From a checkpoint of a small image captioner.
Training: soap at rate 0.0015, 4200 steps, batches of 64.
Data: 38949 training examples, 6.9 epochs.
Rows from block 2 of the text decoder of a small image captioner, named by matrix and row number. Rows with one number belong to one neuron. Each number is 50 + 10 x the weight over its row's rms, rounded and kept within 0 to 99. All counts start at 0.
After each neuron's rows are labels from the 100 texts, of 14976, where the neuron reaches its highest value: "tokens" is the input token at the peak. Only what is clearly more common there than usual is listed. The data: photos of plants, animals and fungi (iNaturalist).
# fc1: MLP up (decoder.blocks.2.mlp.fc1.weight, 512x128), inputs 64-127
# fc2: MLP down (decoder.blocks.2.mlp.fc2.weight, 128x512, transposed), outputs 64-127

fc1.269:49 43 43 57 51 45 36 52 65 53 39 46 54 45 47 48 24 48 42 54 39 39 56 57 39 66 58 45 55 55 45 53 53 49 39 60 55 51 37 63 47 53 61 28 36 40 59 68 35 38 35 43 55 47 65 73 42 41 47 39 44 48 53 34
fc2.269:58 45 63 40 51 53 40 72 51 57 49 67 70 45 62 39 59 34 44 66 74 38 49 58 48 56 56 67 57 68 48 44 35 45 60 43 45 48 40 47 62 49 61 45 63 52 50 35 51 36 33 60 55 42 53 49 54 38 41 15 60 60 52 65
tokens: "("; "spinus"; "argia"; "crowned"

fc1.29:55 58 29 42 42 57 51 55 66 51 46 42 63 39 60 55 50 46 50 57 71 37 51 50 57 49 33 41 44 40 52 47 44 36 54 56 50 54 56 21 39 61 55 50 40 43 44 51 40 45 41 66 55 69 55 41 47 63 45 42 61 56 55 35
fc2.29:51 41 42 58 40 43 51 35 58 43 62 54 42 56 50 47 44 45 39 59 51 46 53 49 70 58 64 38 57 47 62 50 66 56 55 55 46 73 52 52 31 54 46 50 45 44 59 51 57 32 56 60 61 40 37 48 44 54 58 47 54 58 44 39
tokens: "eastern"; "spot"; "family"; "fronted"

fc1.180:55 42 54 62 53 54 66 52 40 43 45 48 43 39 50 55 53 42 37 40 44 32 50 66 39 42 47 42 64 39 51 50 38 37 36 38 57 66 68 43 44 49 52 48 47 42 49 57 53 42 41 52 43 41 47 28 46 48 44 50 62 69 31 53
fc2.180:46 48 56 53 55 66 44 59 54 52 56 45 58 62 37 46 35 53 65 28 56 59 45 50 56 44 55 62 43 52 48 77 57 42 53 47 53 60 58 55 46 51 40 24 46 60 31 50 46 48 45 39 33 44 43 59 66 64 63 45 41 32 49 52
tokens: "eurasian"; "large"; "goldenrod"

fc1.219:63 43 50 60 54 45 35 37 34 55 57 35 41 42 59 54 51 62 63 44 47 50 40 42 59 68 37 42 40 39 43 50 52 37 68 51 55 40 65 43 34 51 51 40 46 53 49 51 50 52 43 43 41 65 68 53 32 48 51 75 60 37 46 45
fc2.219:62 48 53 54 54 65 32 66 53 47 45 56 39 56 48 40 59 51 43 60 51 41 41 37 35 36 61 58 63 42 39 43 67 50 54 79 36 51 36 61 50 45 40 48 53 40 36 41 50 64 50 57 53 41 69 62 49 56 52 68 54 41 51 30
tokens: "american"; "painted"; "golden"; "pied"

fc1.52:42 37 47 48 28 47 65 37 44 38 56 38 68 66 56 56 55 49 43 41 52 49 38 47 40 56 54 47 44 59 62 35 40 45 42 65 38 35 56 57 39 35 52 52 64 60 68 52 53 39 52 45 38 55 38 57 63 52 51 38 46 34 51 52
fc2.52:49 69 69 57 62 39 61 42 61 46 40 44 59 54 44 45 54 49 64 40 24 51 61 36 37 45 45 35 61 44 48 37 41 69 44 46 48 32 49 47 60 46 43 61 49 69 58 58 51 36 72 78 40 49 62 35 54 34 58 56 48 52 44 42
tokens: "major"; "icarus"; "latrans"; "acuta"

fc1.240:37 69 43 55 48 53 39 41 33 77 66 47 50 47 46 47 49 58 48 63 61 53 53 55 55 59 45 51 45 56 51 33 48 53 52 73 76 52 56 68 59 37 66 51 35 51 34 58 44 47 66 40 40 42 50 42 62 51 32 50 65 50 37 59
fc2.240:64 41 58 41 53 52 54 30 41 51 50 40 41 51 38 53 64 51 44 43 59 34 63 51 47 56 65 29 52 37 53 34 45 53 52 32 37 49 61 40 56 54 40 56 43 38 45 65 51 42 36 43 40 28 43 38 50 56 49 43 53 39 55 42
tokens: "-"; "family"; "class"

fc1.212:34 43 66 39 58 53 60 42 56 46 57 56 41 63 51 52 63 43 42 51 41 59 39 59 43 70 59 58 29 56 53 69 40 46 62 45 66 48 44 41 49 30 39 57 59 52 39 56 63 39 61 40 56 59 52 59 57 44 51 56 57 62 66 65
fc2.212:30 72 53 55 52 41 46 42 42 44 54 51 47 38 44 32 69 52 35 45 51 37 58 36 45 41 40 64 38 41 32 52 52 50 35 69 52 48 48 60 64 65 49 61 62 44 41 51 42 47 60 30 49 54 63 48 33 44 45 46 50 41 37 58
tokens: ","

fc1.265:43 33 43 27 31 54 55 44 33 60 58 51 47 51 55 47 45 49 47 69 59 43 46 41 31 42 76 45 66 46 51 51 32 51 61 37 54 38 62 65 49 54 57 30 47 44 53 49 63 57 53 51 38 49 53 65 45 52 46 45 45 61 46 55
fc2.265:50 45 52 58 62 54 68 49 40 45 61 58 51 40 62 64 35 43 61 65 49 57 51 42 36 60 52 51 45 59 60 57 49 46 56 52 49 49 51 38 49 62 57 66 52 54 45 47 45 42 43 76 27 52 38 71 52 67 34 41 57 63 59 64
tokens: "family"; "ringed"; "anaxyrus"

fc1.39:42 39 52 41 56 56 67 57 45 60 59 54 43 34 50 36 53 49 39 51 78 54 48 84 51 66 48 55 44 45 72 48 29 40 52 43 64 61 63 33 46 39 37 65 61 37 54 40 46 53 61 42 57 48 60 46 55 60 62 61 40 68 33 40
fc2.39:50 67 54 64 43 70 43 50 41 64 53 43 62 68 57 34 50 41 40 46 31 47 29 51 64 40 44 55 39 39 39 28 63 32 45 49 42 54 55 51 57 72 42 35 52 55 49 45 51 44 61 40 52 49 42 38 52 73 35 67 41 54 47 48
tokens: "family"; "-"

fc1.32:51 54 39 35 68 51 58 61 57 50 42 52 64 43 32 45 50 40 40 56 44 45 50 49 49 48 59 60 58 60 32 48 53 52 59 60 65 62 35 41 29 53 34 26 53 40 60 46 57 53 63 58 63 54 45 51 27 50 58 59 42 45 53 42
fc2.32:58 49 47 65 62 41 53 57 62 51 52 69 58 55 67 55 55 39 38 51 60 52 62 54 42 34 63 57 57 49 59 60 39 48 57 42 31 48 37 42 56 64 64 47 52 47 53 64 40 47 38 50 38 47 37 52 56 71 57 69 55 51 59 54
tokens: "leiothlypis"; "indigo"; "reed"; "grasshopper"

fc1.159:53 51 61 49 61 36 58 35 26 61 59 27 49 55 53 40 47 63 54 66 37 31 62 51 50 61 49 54 49 59 52 50 49 37 65 43 64 43 43 61 39 43 51 46 33 62 60 58 42 49 60 37 33 48 50 64 44 60 46 36 46 50 56 54
fc2.159:47 46 60 36 46 49 59 55 40 46 51 57 56 35 33 58 69 41 58 61 54 32 55 38 53 50 54 71 45 34 41 30 36 45 67 48 63 49 45 31 54 60 59 49 47 47 47 31 59 46 52 47 63 55 58 52 60 47 36 55 24 46 46 49
tokens: "toxostoma"; "loxia"; "("; "-"

fc1.303:45 55 52 45 65 62 36 47 48 50 36 45 49 35 29 62 34 60 53 39 43 49 52 46 46 48 49 54 56 55 45 37 45 53 41 51 41 46 40 59 47 50 59 32 33 44 46 34 45 50 56 39 61 42 53 37 46 54 43 56 51 27 51 52
fc2.303:48 46 42 54 37 56 54 61 48 36 65 41 51 55 67 64 53 37 38 39 52 35 57 48 47 59 46 49 50 65 51 53 65 56 40 60 62 62 36 38 39 46 55 58 61 70 51 42 56 56 37 47 50 36 47 58 47 43 46 57 36 67 50 51
tokens: "blue"; "tricolored"; "pond"; "american"

fc1.502:51 49 38 45 34 45 44 62 47 52 46 58 67 32 35 46 61 31 49 46 57 60 27 52 57 41 25 64 40 57 44 52 34 51 57 56 63 55 49 37 35 62 45 74 39 45 54 54 42 38 65 34 36 52 56 53 61 51 52 39 41 60 52 58
fc2.502:55 41 48 48 62 59 39 41 41 58 48 53 53 60 56 53 60 51 39 47 34 62 56 49 44 52 71 32 43 21 66 44 52 54 57 56 55 45 70 66 54 46 46 34 51 51 66 60 65 40 46 47 57 41 60 39 41 56 76 58 67 50 45 51
tokens: "eastern"; "backed"; "tailed"

fc1.17:38 43 48 51 59 64 27 36 75 58 38 53 50 52 37 51 41 64 58 62 45 44 34 46 63 50 48 56 56 53 49 59 38 55 51 55 54 48 45 72 38 58 60 37 53 54 54 44 40 47 61 59 44 73 63 48 57 51 44 47 46 38 45 39
fc2.17:65 42 60 53 40 46 45 64 47 45 34 49 61 57 66 58 41 42 61 44 55 49 53 50 45 75 44 46 41 40 31 50 52 57 45 47 42 35 52 43 57 66 66 49 70 52 55 59 60 29 46 47 50 80 52 57 47 55 42 32 56 47 26 59
tokens: "blue"; "red"; "fox"; "grass"

fc1.420:37 49 43 53 42 38 60 65 48 71 50 48 49 47 52 56 34 68 35 51 46 42 45 46 59 37 56 49 63 55 45 58 39 60 53 40 46 46 48 40 47 42 59 47 58 47 48 54 64 32 68 54 48 30 39 29 58 34 36 38 53 47 46 56
fc2.420:42 45 63 40 47 52 70 35 71 42 43 52 55 45 54 48 47 48 42 63 35 50 43 40 60 54 39 55 40 50 51 42 44 63 61 52 31 52 31 65 52 72 45 36 54 63 36 52 58 55 55 47 54 54 66 31 41 51 53 65 49 33 66 46
tokens: "belted"; "song"; "filbertworm"; "-"

fc1.22:51 49 61 51 70 53 51 60 28 35 34 62 71 33 49 50 51 50 55 49 42 53 34 48 53 51 57 61 65 64 63 59 41 41 62 42 62 34 60 70 39 62 47 43 53 39 51 60 46 58 44 42 57 67 47 52 48 33 51 52 38 60 58 59
fc2.22:52 42 50 48 76 54 61 54 46 40 57 53 67 46 52 64 61 60 38 56 59 49 45 27 40 33 42 48 32 54 50 50 56 60 58 58 56 57 48 64 59 40 67 49 62 49 45 48 53 45 49 59 33 68 47 49 52 29 44 40 40 54 42 52
tokens: "hooded"; "bullock's"; "humming"; "baltimore"

fc1.194:54 45 50 55 53 64 42 52 30 57 52 42 41 32 59 62 51 52 46 70 43 54 40 38 38 44 24 58 48 45 60 49 61 51 67 52 56 53 52 36 32 47 45 62 49 58 47 51 39 38 66 38 55 61 48 39 52 29 52 31 26 49 54 44
fc2.194:47 44 55 46 37 50 50 45 65 67 39 37 60 61 56 58 48 54 52 46 60 51 43 55 78 53 69 45 60 31 58 55 54 53 43 61 39 38 50 48 49 61 48 33 48 48 61 53 73 43 41 57 46 40 53 40 46 38 61 61 47 28 58 52
tokens: "eastern"; "belted"; "tail"; "sphex"

fc1.460:58 48 45 38 39 64 40 41 41 37 39 50 52 51 52 52 35 49 32 58 54 67 39 48 52 63 41 55 55 50 40 57 54 48 40 53 37 45 41 71 45 28 53 42 40 51 56 32 48 60 39 40 45 49 41 69 39 38 52 63 65 38 61 45
fc2.460:54 72 56 55 62 51 35 67 48 27 68 63 56 49 58 51 41 39 59 64 58 45 57 32 56 57 44 59 51 29 47 49 46 54 53 54 62 54 27 55 44 51 52 43 46 43 40 45 55 40 42 57 48 51 66 47 75 40 51 63 55 51 68 46
tokens: "family"; "("

fc1.332:32 46 46 60 38 56 44 52 31 58 48 57 37 50 39 49 71 54 48 48 39 57 53 70 56 70 46 55 42 57 38 44 58 42 52 60 52 57 49 28 43 67 42 37 40 34 35 47 56 37 53 31 36 46 63 52 58 40 44 52 57 48 51 39
fc2.332:48 48 58 69 54 54 37 58 49 49 49 52 57 60 37 40 55 51 46 57 40 46 41 43 42 47 71 62 54 44 32 35 66 51 56 46 37 36 69 58 64 70 56 53 74 46 43 31 52 43 43 44 49 47 50 58 37 55 57 47 47 59 42 44
tokens: "passerina"; "green"; "common"; "silver"

fc1.18:54 40 62 55 37 54 55 33 58 47 50 35 51 37 48 32 57 61 50 49 53 65 44 35 58 41 41 43 52 72 45 34 51 67 29 37 60 58 47 53 52 50 59 30 51 48 66 50 27 54 53 39 31 60 45 65 42 45 62 41 67 39 60 47
fc2.18:59 63 50 35 40 53 37 62 62 50 44 69 48 60 49 63 31 65 37 47 48 44 44 60 36 69 50 48 46 46 40 55 52 46 50 36 62 21 41 36 37 34 58 56 42 45 29 61 69 59 41 62 75 55 61 54 39 42 44 57 34 58 48 47
tokens: "-"; "dainty"; "regulus"

fc1.70:66 52 60 49 38 62 38 53 48 55 57 33 67 53 50 49 58 63 41 45 46 51 32 32 69 38 39 45 69 42 42 70 38 47 39 41 44 57 49 47 41 62 75 56 38 48 68 55 45 32 43 63 56 45 59 35 46 43 47 59 61 41 60 48
fc2.70:39 31 42 57 57 24 46 41 47 49 34 37 48 61 58 68 45 45 47 44 47 27 44 30 47 54 61 37 31 47 43 47 55 62 48 61 50 36 58 56 60 40 46 59 54 62 42 46 72 54 44 48 64 47 55 49 40 51 42 62 48 42 24 56
tokens: "belted"; "savannah"; "pileated"; "backed"

fc1.69:41 42 41 43 68 53 58 61 45 59 51 41 68 63 33 50 74 64 66 55 42 58 46 63 59 39 47 65 45 59 59 62 41 43 50 66 34 56 47 53 50 53 41 35 50 41 62 43 66 54 60 52 55 60 56 34 44 53 52 48 52 69 36 54
fc2.69:39 58 54 38 60 45 42 54 83 49 30 54 49 58 45 48 57 53 56 51 40 53 42 47 59 34 40 48 66 48 70 53 61 53 61 41 44 58 51 44 45 45 50 37 62 43 52 36 52 55 50 47 41 55 58 48 38 49 52 51 52 51 53 65
tokens: "passerina"; "stink"; "chroicocephalus"; "pelagic"

fc1.338:40 62 54 20 53 41 53 40 44 62 64 26 55 41 52 43 47 61 44 39 34 63 51 55 46 54 66 59 66 62 41 29 42 46 33 51 43 52 48 50 41 43 43 45 47 51 62 41 71 59 42 36 55 39 39 57 56 55 44 54 62 51 52 59
fc2.338:61 57 54 58 50 43 31 50 58 54 47 44 56 51 49 51 51 54 44 67 37 49 52 60 60 57 74 66 57 58 71 48 54 33 47 41 36 45 42 47 51 49 40 57 51 66 53 51 34 36 60 63 54 64 36 38 57 75 49 37 70 44 40 43
tokens: "order"; "spring"

fc1.42:33 50 61 44 64 53 30 61 46 53 57 48 59 57 64 53 62 58 44 47 64 37 31 45 47 65 56 51 73 51 43 60 54 64 55 64 39 58 58 43 43 34 53 35 42 62 59 55 52 60 50 52 56 55 27 59 54 57 37 56 43 76 56 61
fc2.42:49 40 59 45 35 39 50 65 54 50 48 42 52 71 37 37 61 39 39 60 52 45 44 39 45 46 44 46 75 65 56 39 74 41 68 61 33 34 62 53 45 38 37 57 54 45 54 45 59 58 56 60 41 50 46 48 54 60 49 36 67 49 54 57
tokens: "family"

fc1.409:43 52 59 38 45 60 47 50 33 60 34 46 52 48 62 52 49 56 64 51 61 45 34 59 64 43 42 39 50 65 49 61 52 45 50 66 48 71 37 35 48 32 56 33 48 47 41 47 35 63 62 51 37 43 57 61 52 55 55 46 70 38 64 43
fc2.409:56 53 26 63 51 43 53 55 66 56 51 45 37 49 51 38 60 45 50 42 47 36 32 51 39 41 47 28 47 42 59 68 51 60 45 55 59 67 61 43 44 41 45 41 50 62 57 44 50 48 54 46 57 21 60 51 57 46 60 41 33 55 42 43
tokens: "eurasian"; "meadow"; "canada"; "canyon"

fc1.154:33 41 59 41 66 68 57 55 64 57 57 55 56 50 50 56 48 60 39 61 42 47 66 33 61 46 49 40 45 62 78 56 55 48 43 45 53 52 68 50 23 55 45 40 66 42 49 70 46 49 54 64 62 53 34 63 39 52 37 71 47 49 40 51
fc2.154:51 49 54 56 54 42 63 32 45 40 46 46 69 64 51 51 52 46 55 52 17 50 57 34 46 46 53 47 54 52 79 45 53 48 44 57 40 48 48 65 35 51 37 64 51 46 60 57 48 47 60 59 51 43 42 32 30 58 52 70 53 50 61 48
tokens: "eastern"; "white"; "forest"

fc1.153:62 48 65 50 47 54 52 69 45 59 38 58 41 43 48 49 52 65 68 53 60 53 66 66 48 40 29 39 47 57 56 48 50 48 46 49 39 31 42 70 44 59 53 44 26 39 38 66 58 42 62 34 63 49 46 47 64 46 34 45 41 55 47 67
fc2.153:51 43 58 46 62 57 58 50 59 55 41 26 62 38 54 54 63 53 53 54 73 53 38 54 61 59 37 50 28 48 44 61 58 54 51 44 62 50 64 70 39 42 60 59 58 58 60 36 51 64 63 65 66 45 58 35 42 46 31 43 54 41 51 38
tokens: "-"; "bombus"; "argia"; "lacinipolia"

fc1.115:43 34 37 43 59 63 63 60 55 56 55 51 54 50 37 63 48 55 59 58 50 48 44 48 46 40 61 51 59 61 57 33 44 47 39 62 45 40 53 58 40 45 44 35 60 52 72 29 35 44 35 47 39 42 61 37 57 56 46 63 65 30 55 33
fc2.115:41 50 66 62 41 49 20 58 58 51 72 52 51 60 55 59 47 43 21 57 60 32 45 50 50 51 58 51 39 42 39 37 43 48 57 43 32 62 53 43 57 43 57 43 64 31 34 51 63 50 44 53 50 65 51 42 53 37 47 45 59 58 51 55
tokens: "blue"; "weymouth"; "scots"; "trachemys"

fc1.402:46 49 55 53 58 55 51 48 42 48 43 73 40 51 50 55 43 58 55 42 42 64 38 58 45 56 30 45 62 55 48 36 49 49 51 44 47 34 41 56 43 67 67 54 46 39 57 45 59 53 58 59 57 47 50 27 40 35 56 37 71 39 40 53
fc2.402:56 43 51 57 59 43 49 51 64 40 49 38 51 44 64 54 34 57 75 53 36 52 52 52 48 57 55 43 54 57 51 67 54 61 59 50 56 54 38 45 61 65 44 50 82 50 45 32 53 61 45 66 50 48 48 61 48 48 34 58 61 64 46 41
tokens: "night"; "family"; "blue"

fc1.370:24 61 44 40 66 64 55 49 28 58 43 52 48 42 28 52 47 50 54 54 58 76 39 60 55 36 62 61 39 48 46 53 53 41 53 57 47 59 57 47 46 57 65 41 52 42 59 43 36 38 47 61 37 40 47 37 33 53 42 56 46 48 34 48
fc2.370:25 45 51 34 56 57 42 55 52 51 59 54 33 64 41 64 31 38 50 38 61 49 67 51 49 55 63 63 54 50 71 56 61 45 44 31 30 43 49 72 38 38 64 41 48 48 46 39 57 32 55 50 38 59 44 53 54 65 37 50 72 38 35 48
tokens: "-"; "monk"; "glossy"

fc1.471:53 27 42 51 34 38 44 45 44 57 55 31 53 54 66 53 58 56 53 48 62 52 52 60 43 41 49 40 34 50 42 44 42 42 42 34 57 48 48 63 36 37 63 43 60 55 61 30 44 51 51 35 60 51 52 56 57 56 57 45 37 27 45 50
fc2.471:60 53 34 78 49 32 39 53 40 62 45 38 58 46 58 43 56 44 51 29 48 56 62 57 47 49 45 49 34 44 40 54 65 48 49 46 53 43 53 51 57 47 66 41 52 57 39 39 50 54 32 46 62 47 40 65 50 66 59 43 40 38 49 61
tokens: "eurasian"; "grass"; "-"; "blue"

fc1.93:66 43 58 40 58 65 44 58 60 63 40 48 47 35 47 51 68 59 57 69 40 56 58 52 54 62 58 63 62 60 42 47 45 39 44 46 50 54 57 44 49 60 60 51 56 53 39 68 64 50 39 52 57 58 43 54 25 44 56 43 70 37 58 59
fc2.93:53 60 47 72 44 54 34 49 43 49 43 39 54 57 65 48 50 48 41 47 75 55 51 51 43 45 59 56 63 43 50 49 50 53 40 49 51 40 47 49 45 53 29 64 68 47 61 61 61 32 32 58 59 41 47 67 57 50 53 62 49 45 56 65
tokens: "cornus"; "tan"; "cisseps"; "halloween"

fc1.3:38 57 45 26 51 49 47 47 35 48 49 30 52 55 46 58 36 48 53 44 49 39 42 42 42 54 45 46 51 54 62 60 51 34 57 63 39 64 56 39 45 28 44 47 36 51 38 53 46 57 54 35 65 60 45 51 55 59 59 67 45 54 59 50
fc2.3:43 60 56 45 46 43 73 37 47 71 54 50 52 40 37 27 47 56 59 58 85 38 52 55 50 51 35 48 42 54 36 53 52 61 73 59 47 35 61 69 50 49 64 58 50 64 66 44 44 56 53 51 44 58 50 56 36 49 41 37 44 47 48 61
tokens: "family"

fc1.7:50 52 57 57 41 46 37 49 50 53 38 44 41 44 55 42 49 64 33 52 58 51 37 64 45 40 45 53 43 59 62 48 43 50 56 46 54 31 43 43 41 61 66 60 49 65 66 61 54 59 68 35 48 36 40 66 42 47 22 42 66 49 52 50
fc2.7:62 54 34 46 57 57 48 65 51 38 34 59 57 58 58 56 56 40 53 58 55 53 58 41 63 65 61 51 43 52 43 36 63 61 46 31 45 65 48 42 45 61 45 54 47 46 47 48 48 37 47 61 54 64 52 42 47 48 42 47 38 40 60 51
tokens: "family"; "camberwell"; "sterna"; "powdered"

fc1.76:52 67 36 54 58 57 56 45 37 71 53 55 53 43 59 47 64 59 56 57 45 52 56 51 51 43 23 53 42 63 40 68 40 42 56 44 42 48 44 66 52 46 50 44 42 48 46 45 49 46 57 62 55 37 53 34 67 68 51 59 61 41 49 57
fc2.76:56 55 52 54 63 61 38 49 43 47 49 61 50 44 56 44 45 64 33 47 54 43 35 77 56 47 67 49 64 33 59 57 60 60 57 57 32 45 38 49 45 55 51 57 33 32 61 60 51 53 46 44 50 68 58 68 51 65 51 60 26 52 47 56
tokens: "("; "family"; "throated"; "colias"

fc1.482:51 47 45 32 42 44 38 51 31 34 51 56 54 32 62 41 57 57 61 60 43 25 41 47 52 27 63 59 56 51 43 57 39 55 47 46 54 44 52 51 41 45 63 40 45 71 41 33 43 53 44 62 58 39 49 55 36 49 49 57 61 58 67 32
fc2.482:52 48 41 58 62 48 57 46 41 58 37 47 50 50 53 68 30 36 35 59 68 37 42 50 51 54 41 55 43 54 51 33 44 56 69 55 44 46 53 39 51 44 41 62 51 62 40 49 52 42 33 55 53 49 57 36 53 60 45 58 60 59 57 51
tokens: "belted"; "cedar"; "fragile"; "sacred"

fc1.490:33 46 28 36 39 51 37 50 60 49 55 59 51 44 59 70 62 40 40 41 52 59 20 49 43 64 42 50 45 64 34 44 54 58 48 60 44 52 62 62 37 41 51 53 57 52 38 31 59 42 55 48 35 42 42 33 45 43 57 61 53 32 47 42
fc2.490:38 52 59 67 44 38 49 47 58 34 59 36 30 35 50 54 33 43 50 59 37 54 54 62 66 54 42 64 47 39 49 50 67 55 51 71 48 54 54 58 53 58 47 47 55 43 59 45 35 58 28 45 63 49 51 69 55 49 47 57 38 59 66 47
tokens: "blue"; "night"; "tricolored"; "striated"

fc1.364:53 62 36 62 44 46 51 49 33 40 52 56 44 61 59 55 49 33 51 48 36 49 57 65 69 53 68 61 49 59 56 42 57 51 44 46 50 45 53 41 37 58 56 70 50 37 66 43 39 37 36 48 42 51 30 57 61 44 51 48 55 56 43 38
fc2.364:51 53 38 59 51 38 39 71 29 50 36 55 58 45 49 53 48 62 42 53 51 58 69 65 36 54 35 41 51 51 52 46 54 42 37 48 37 43 53 63 62 54 43 42 71 53 45 29 49 49 54 65 54 35 30 39 61 60 43 64 65 35 32 38
tokens: "blue"; "eupeodes"; "order"; "("

fc1.353:50 40 47 43 53 54 65 71 46 64 35 42 48 50 45 46 38 45 46 55 60 73 63 36 59 36 53 49 58 61 37 49 33 48 64 55 55 58 58 41 54 54 50 69 53 52 50 47 67 54 60 38 51 47 39 52 41 54 39 39 57 45 51 52
fc2.353:54 59 54 61 42 41 53 39 55 50 59 57 49 52 54 45 51 44 35 50 62 64 54 55 51 78 70 64 45 44 36 52 34 57 65 41 47 49 55 43 59 44 51 62 34 55 63 39 59 64 48 36 31 64 58 44 41 53 38 50 62 44 35 56
tokens: "danaus"; "("; "family"; "ligated"

fc1.260:45 62 52 58 36 63 38 30 60 56 48 41 51 45 65 46 42 72 47 62 44 50 41 44 51 58 34 53 50 51 50 58 35 51 32 41 48 48 40 54 39 43 74 43 37 39 53 49 55 37 71 60 39 45 57 49 55 56 66 64 62 29 42 65
fc2.260:60 36 53 64 46 37 40 54 38 42 41 54 51 56 38 39 47 54 49 34 53 59 74 60 60 73 41 44 49 34 66 50 48 59 51 62 53 41 47 59 40 64 63 49 65 43 46 61 52 60 29 60 63 66 60 64 36 60 66 55 41 41 51 51
tokens: "columbina"; "breasted"; "alligatorweed"; "class"

fc1.155:64 36 42 54 50 43 38 40 48 52 56 42 57 63 53 54 44 43 54 67 46 33 58 40 62 54 50 63 35 62 44 46 49 49 41 52 44 53 43 54 50 57 44 52 37 42 59 60 58 55 61 48 48 73 58 44 64 31 56 54 50 62 39 59
fc2.155:54 58 41 57 39 34 45 33 52 59 61 44 63 57 60 56 50 52 51 61 46 43 66 47 41 37 44 61 49 47 47 42 49 37 50 46 62 38 71 54 56 46 52 47 43 55 54 29 49 66 46 49 58 55 52 52 54 56 64 41 54 28 47 46
tokens: "-"; "cercyonis"; "setophaga"; "pyronia"

fc1.447:38 37 40 47 54 53 52 51 60 55 48 47 38 36 54 67 41 40 50 53 48 48 49 47 50 65 52 51 58 55 38 39 48 57 25 38 45 61 34 66 44 42 46 59 44 56 54 54 69 38 61 51 51 52 57 42 38 44 50 60 45 50 57 58
fc2.447:24 47 71 49 51 39 37 44 45 56 77 51 55 26 48 54 40 50 43 57 49 48 62 51 55 44 38 45 66 37 45 40 58 60 60 63 52 47 48 57 46 63 55 60 63 53 70 35 71 49 44 49 55 44 74 68 60 46 60 53 42 58 58 57
tokens: "night"; "cattle"

fc1.387:60 49 44 43 65 48 28 39 46 49 35 55 50 52 60 45 45 66 60 62 37 57 69 37 59 62 58 62 46 41 51 50 40 56 40 53 55 58 54 60 45 51 59 43 45 66 46 50 41 43 55 42 44 64 53 41 41 40 37 45 65 41 34 39
fc2.387:58 54 53 66 43 40 48 33 40 49 55 58 48 61 62 66 41 55 48 58 60 60 53 58 46 73 57 53 56 48 38 41 50 52 53 59 24 49 53 52 48 56 57 65 76 63 44 54 75 37 49 30 61 57 43 50 48 53 42 60 51 46 34 42
tokens: "chinavia"; "shepherd's"; "prunus"; "family"

fc1.170:36 50 61 60 26 44 52 35 48 47 56 56 41 42 34 63 59 54 36 36 58 51 47 32 52 61 55 34 48 50 48 55 43 58 37 33 41 51 51 51 52 55 70 48 41 46 46 45 41 53 55 42 56 39 35 45 31 56 50 56 70 40 49 50
fc2.170:42 48 33 39 48 38 41 52 31 50 46 59 55 34 50 34 46 48 51 53 63 51 42 45 57 51 39 35 49 47 39 41 69 49 66 64 57 41 51 41 54 55 46 64 41 34 46 53 53 64 40 57 51 52 46 56 69 46 45 61 31 61 44 61
tokens: "family"

fc1.422:45 47 41 60 39 57 50 65 34 46 44 57 44 41 41 47 50 52 53 49 68 52 52 68 63 47 48 41 55 65 63 50 57 42 58 47 37 42 48 40 41 39 54 54 45 52 44 65 45 52 45 23 62 48 53 68 58 60 36 43 45 31 39 54
fc2.422:45 33 32 69 61 49 46 50 52 55 55 46 56 76 40 29 44 59 35 39 61 52 45 50 43 52 50 43 37 49 49 47 61 36 49 49 47 50 47 55 48 57 57 34 42 64 51 39 60 59 43 38 56 48 48 52 51 59 49 41 33 41 55 62
tokens: "eurasian"

fc1.116:43 54 61 55 50 59 49 53 41 45 39 40 45 57 43 42 28 53 47 45 47 44 31 62 50 43 61 50 49 47 42 59 48 33 47 34 45 38 55 37 60 40 68 51 46 59 66 38 61 50 36 40 32 49 52 47 50 59 46 64 37 56 40 53
fc2.116:44 47 36 51 54 34 57 48 57 64 32 57 38 57 54 45 54 57 53 46 40 39 47 41 73 55 64 50 47 55 66 42 56 47 49 51 50 55 50 63 70 49 64 54 51 58 56 46 18 58 50 52 42 41 51 62 54 43 50 35 63 48 32 44
tokens: ","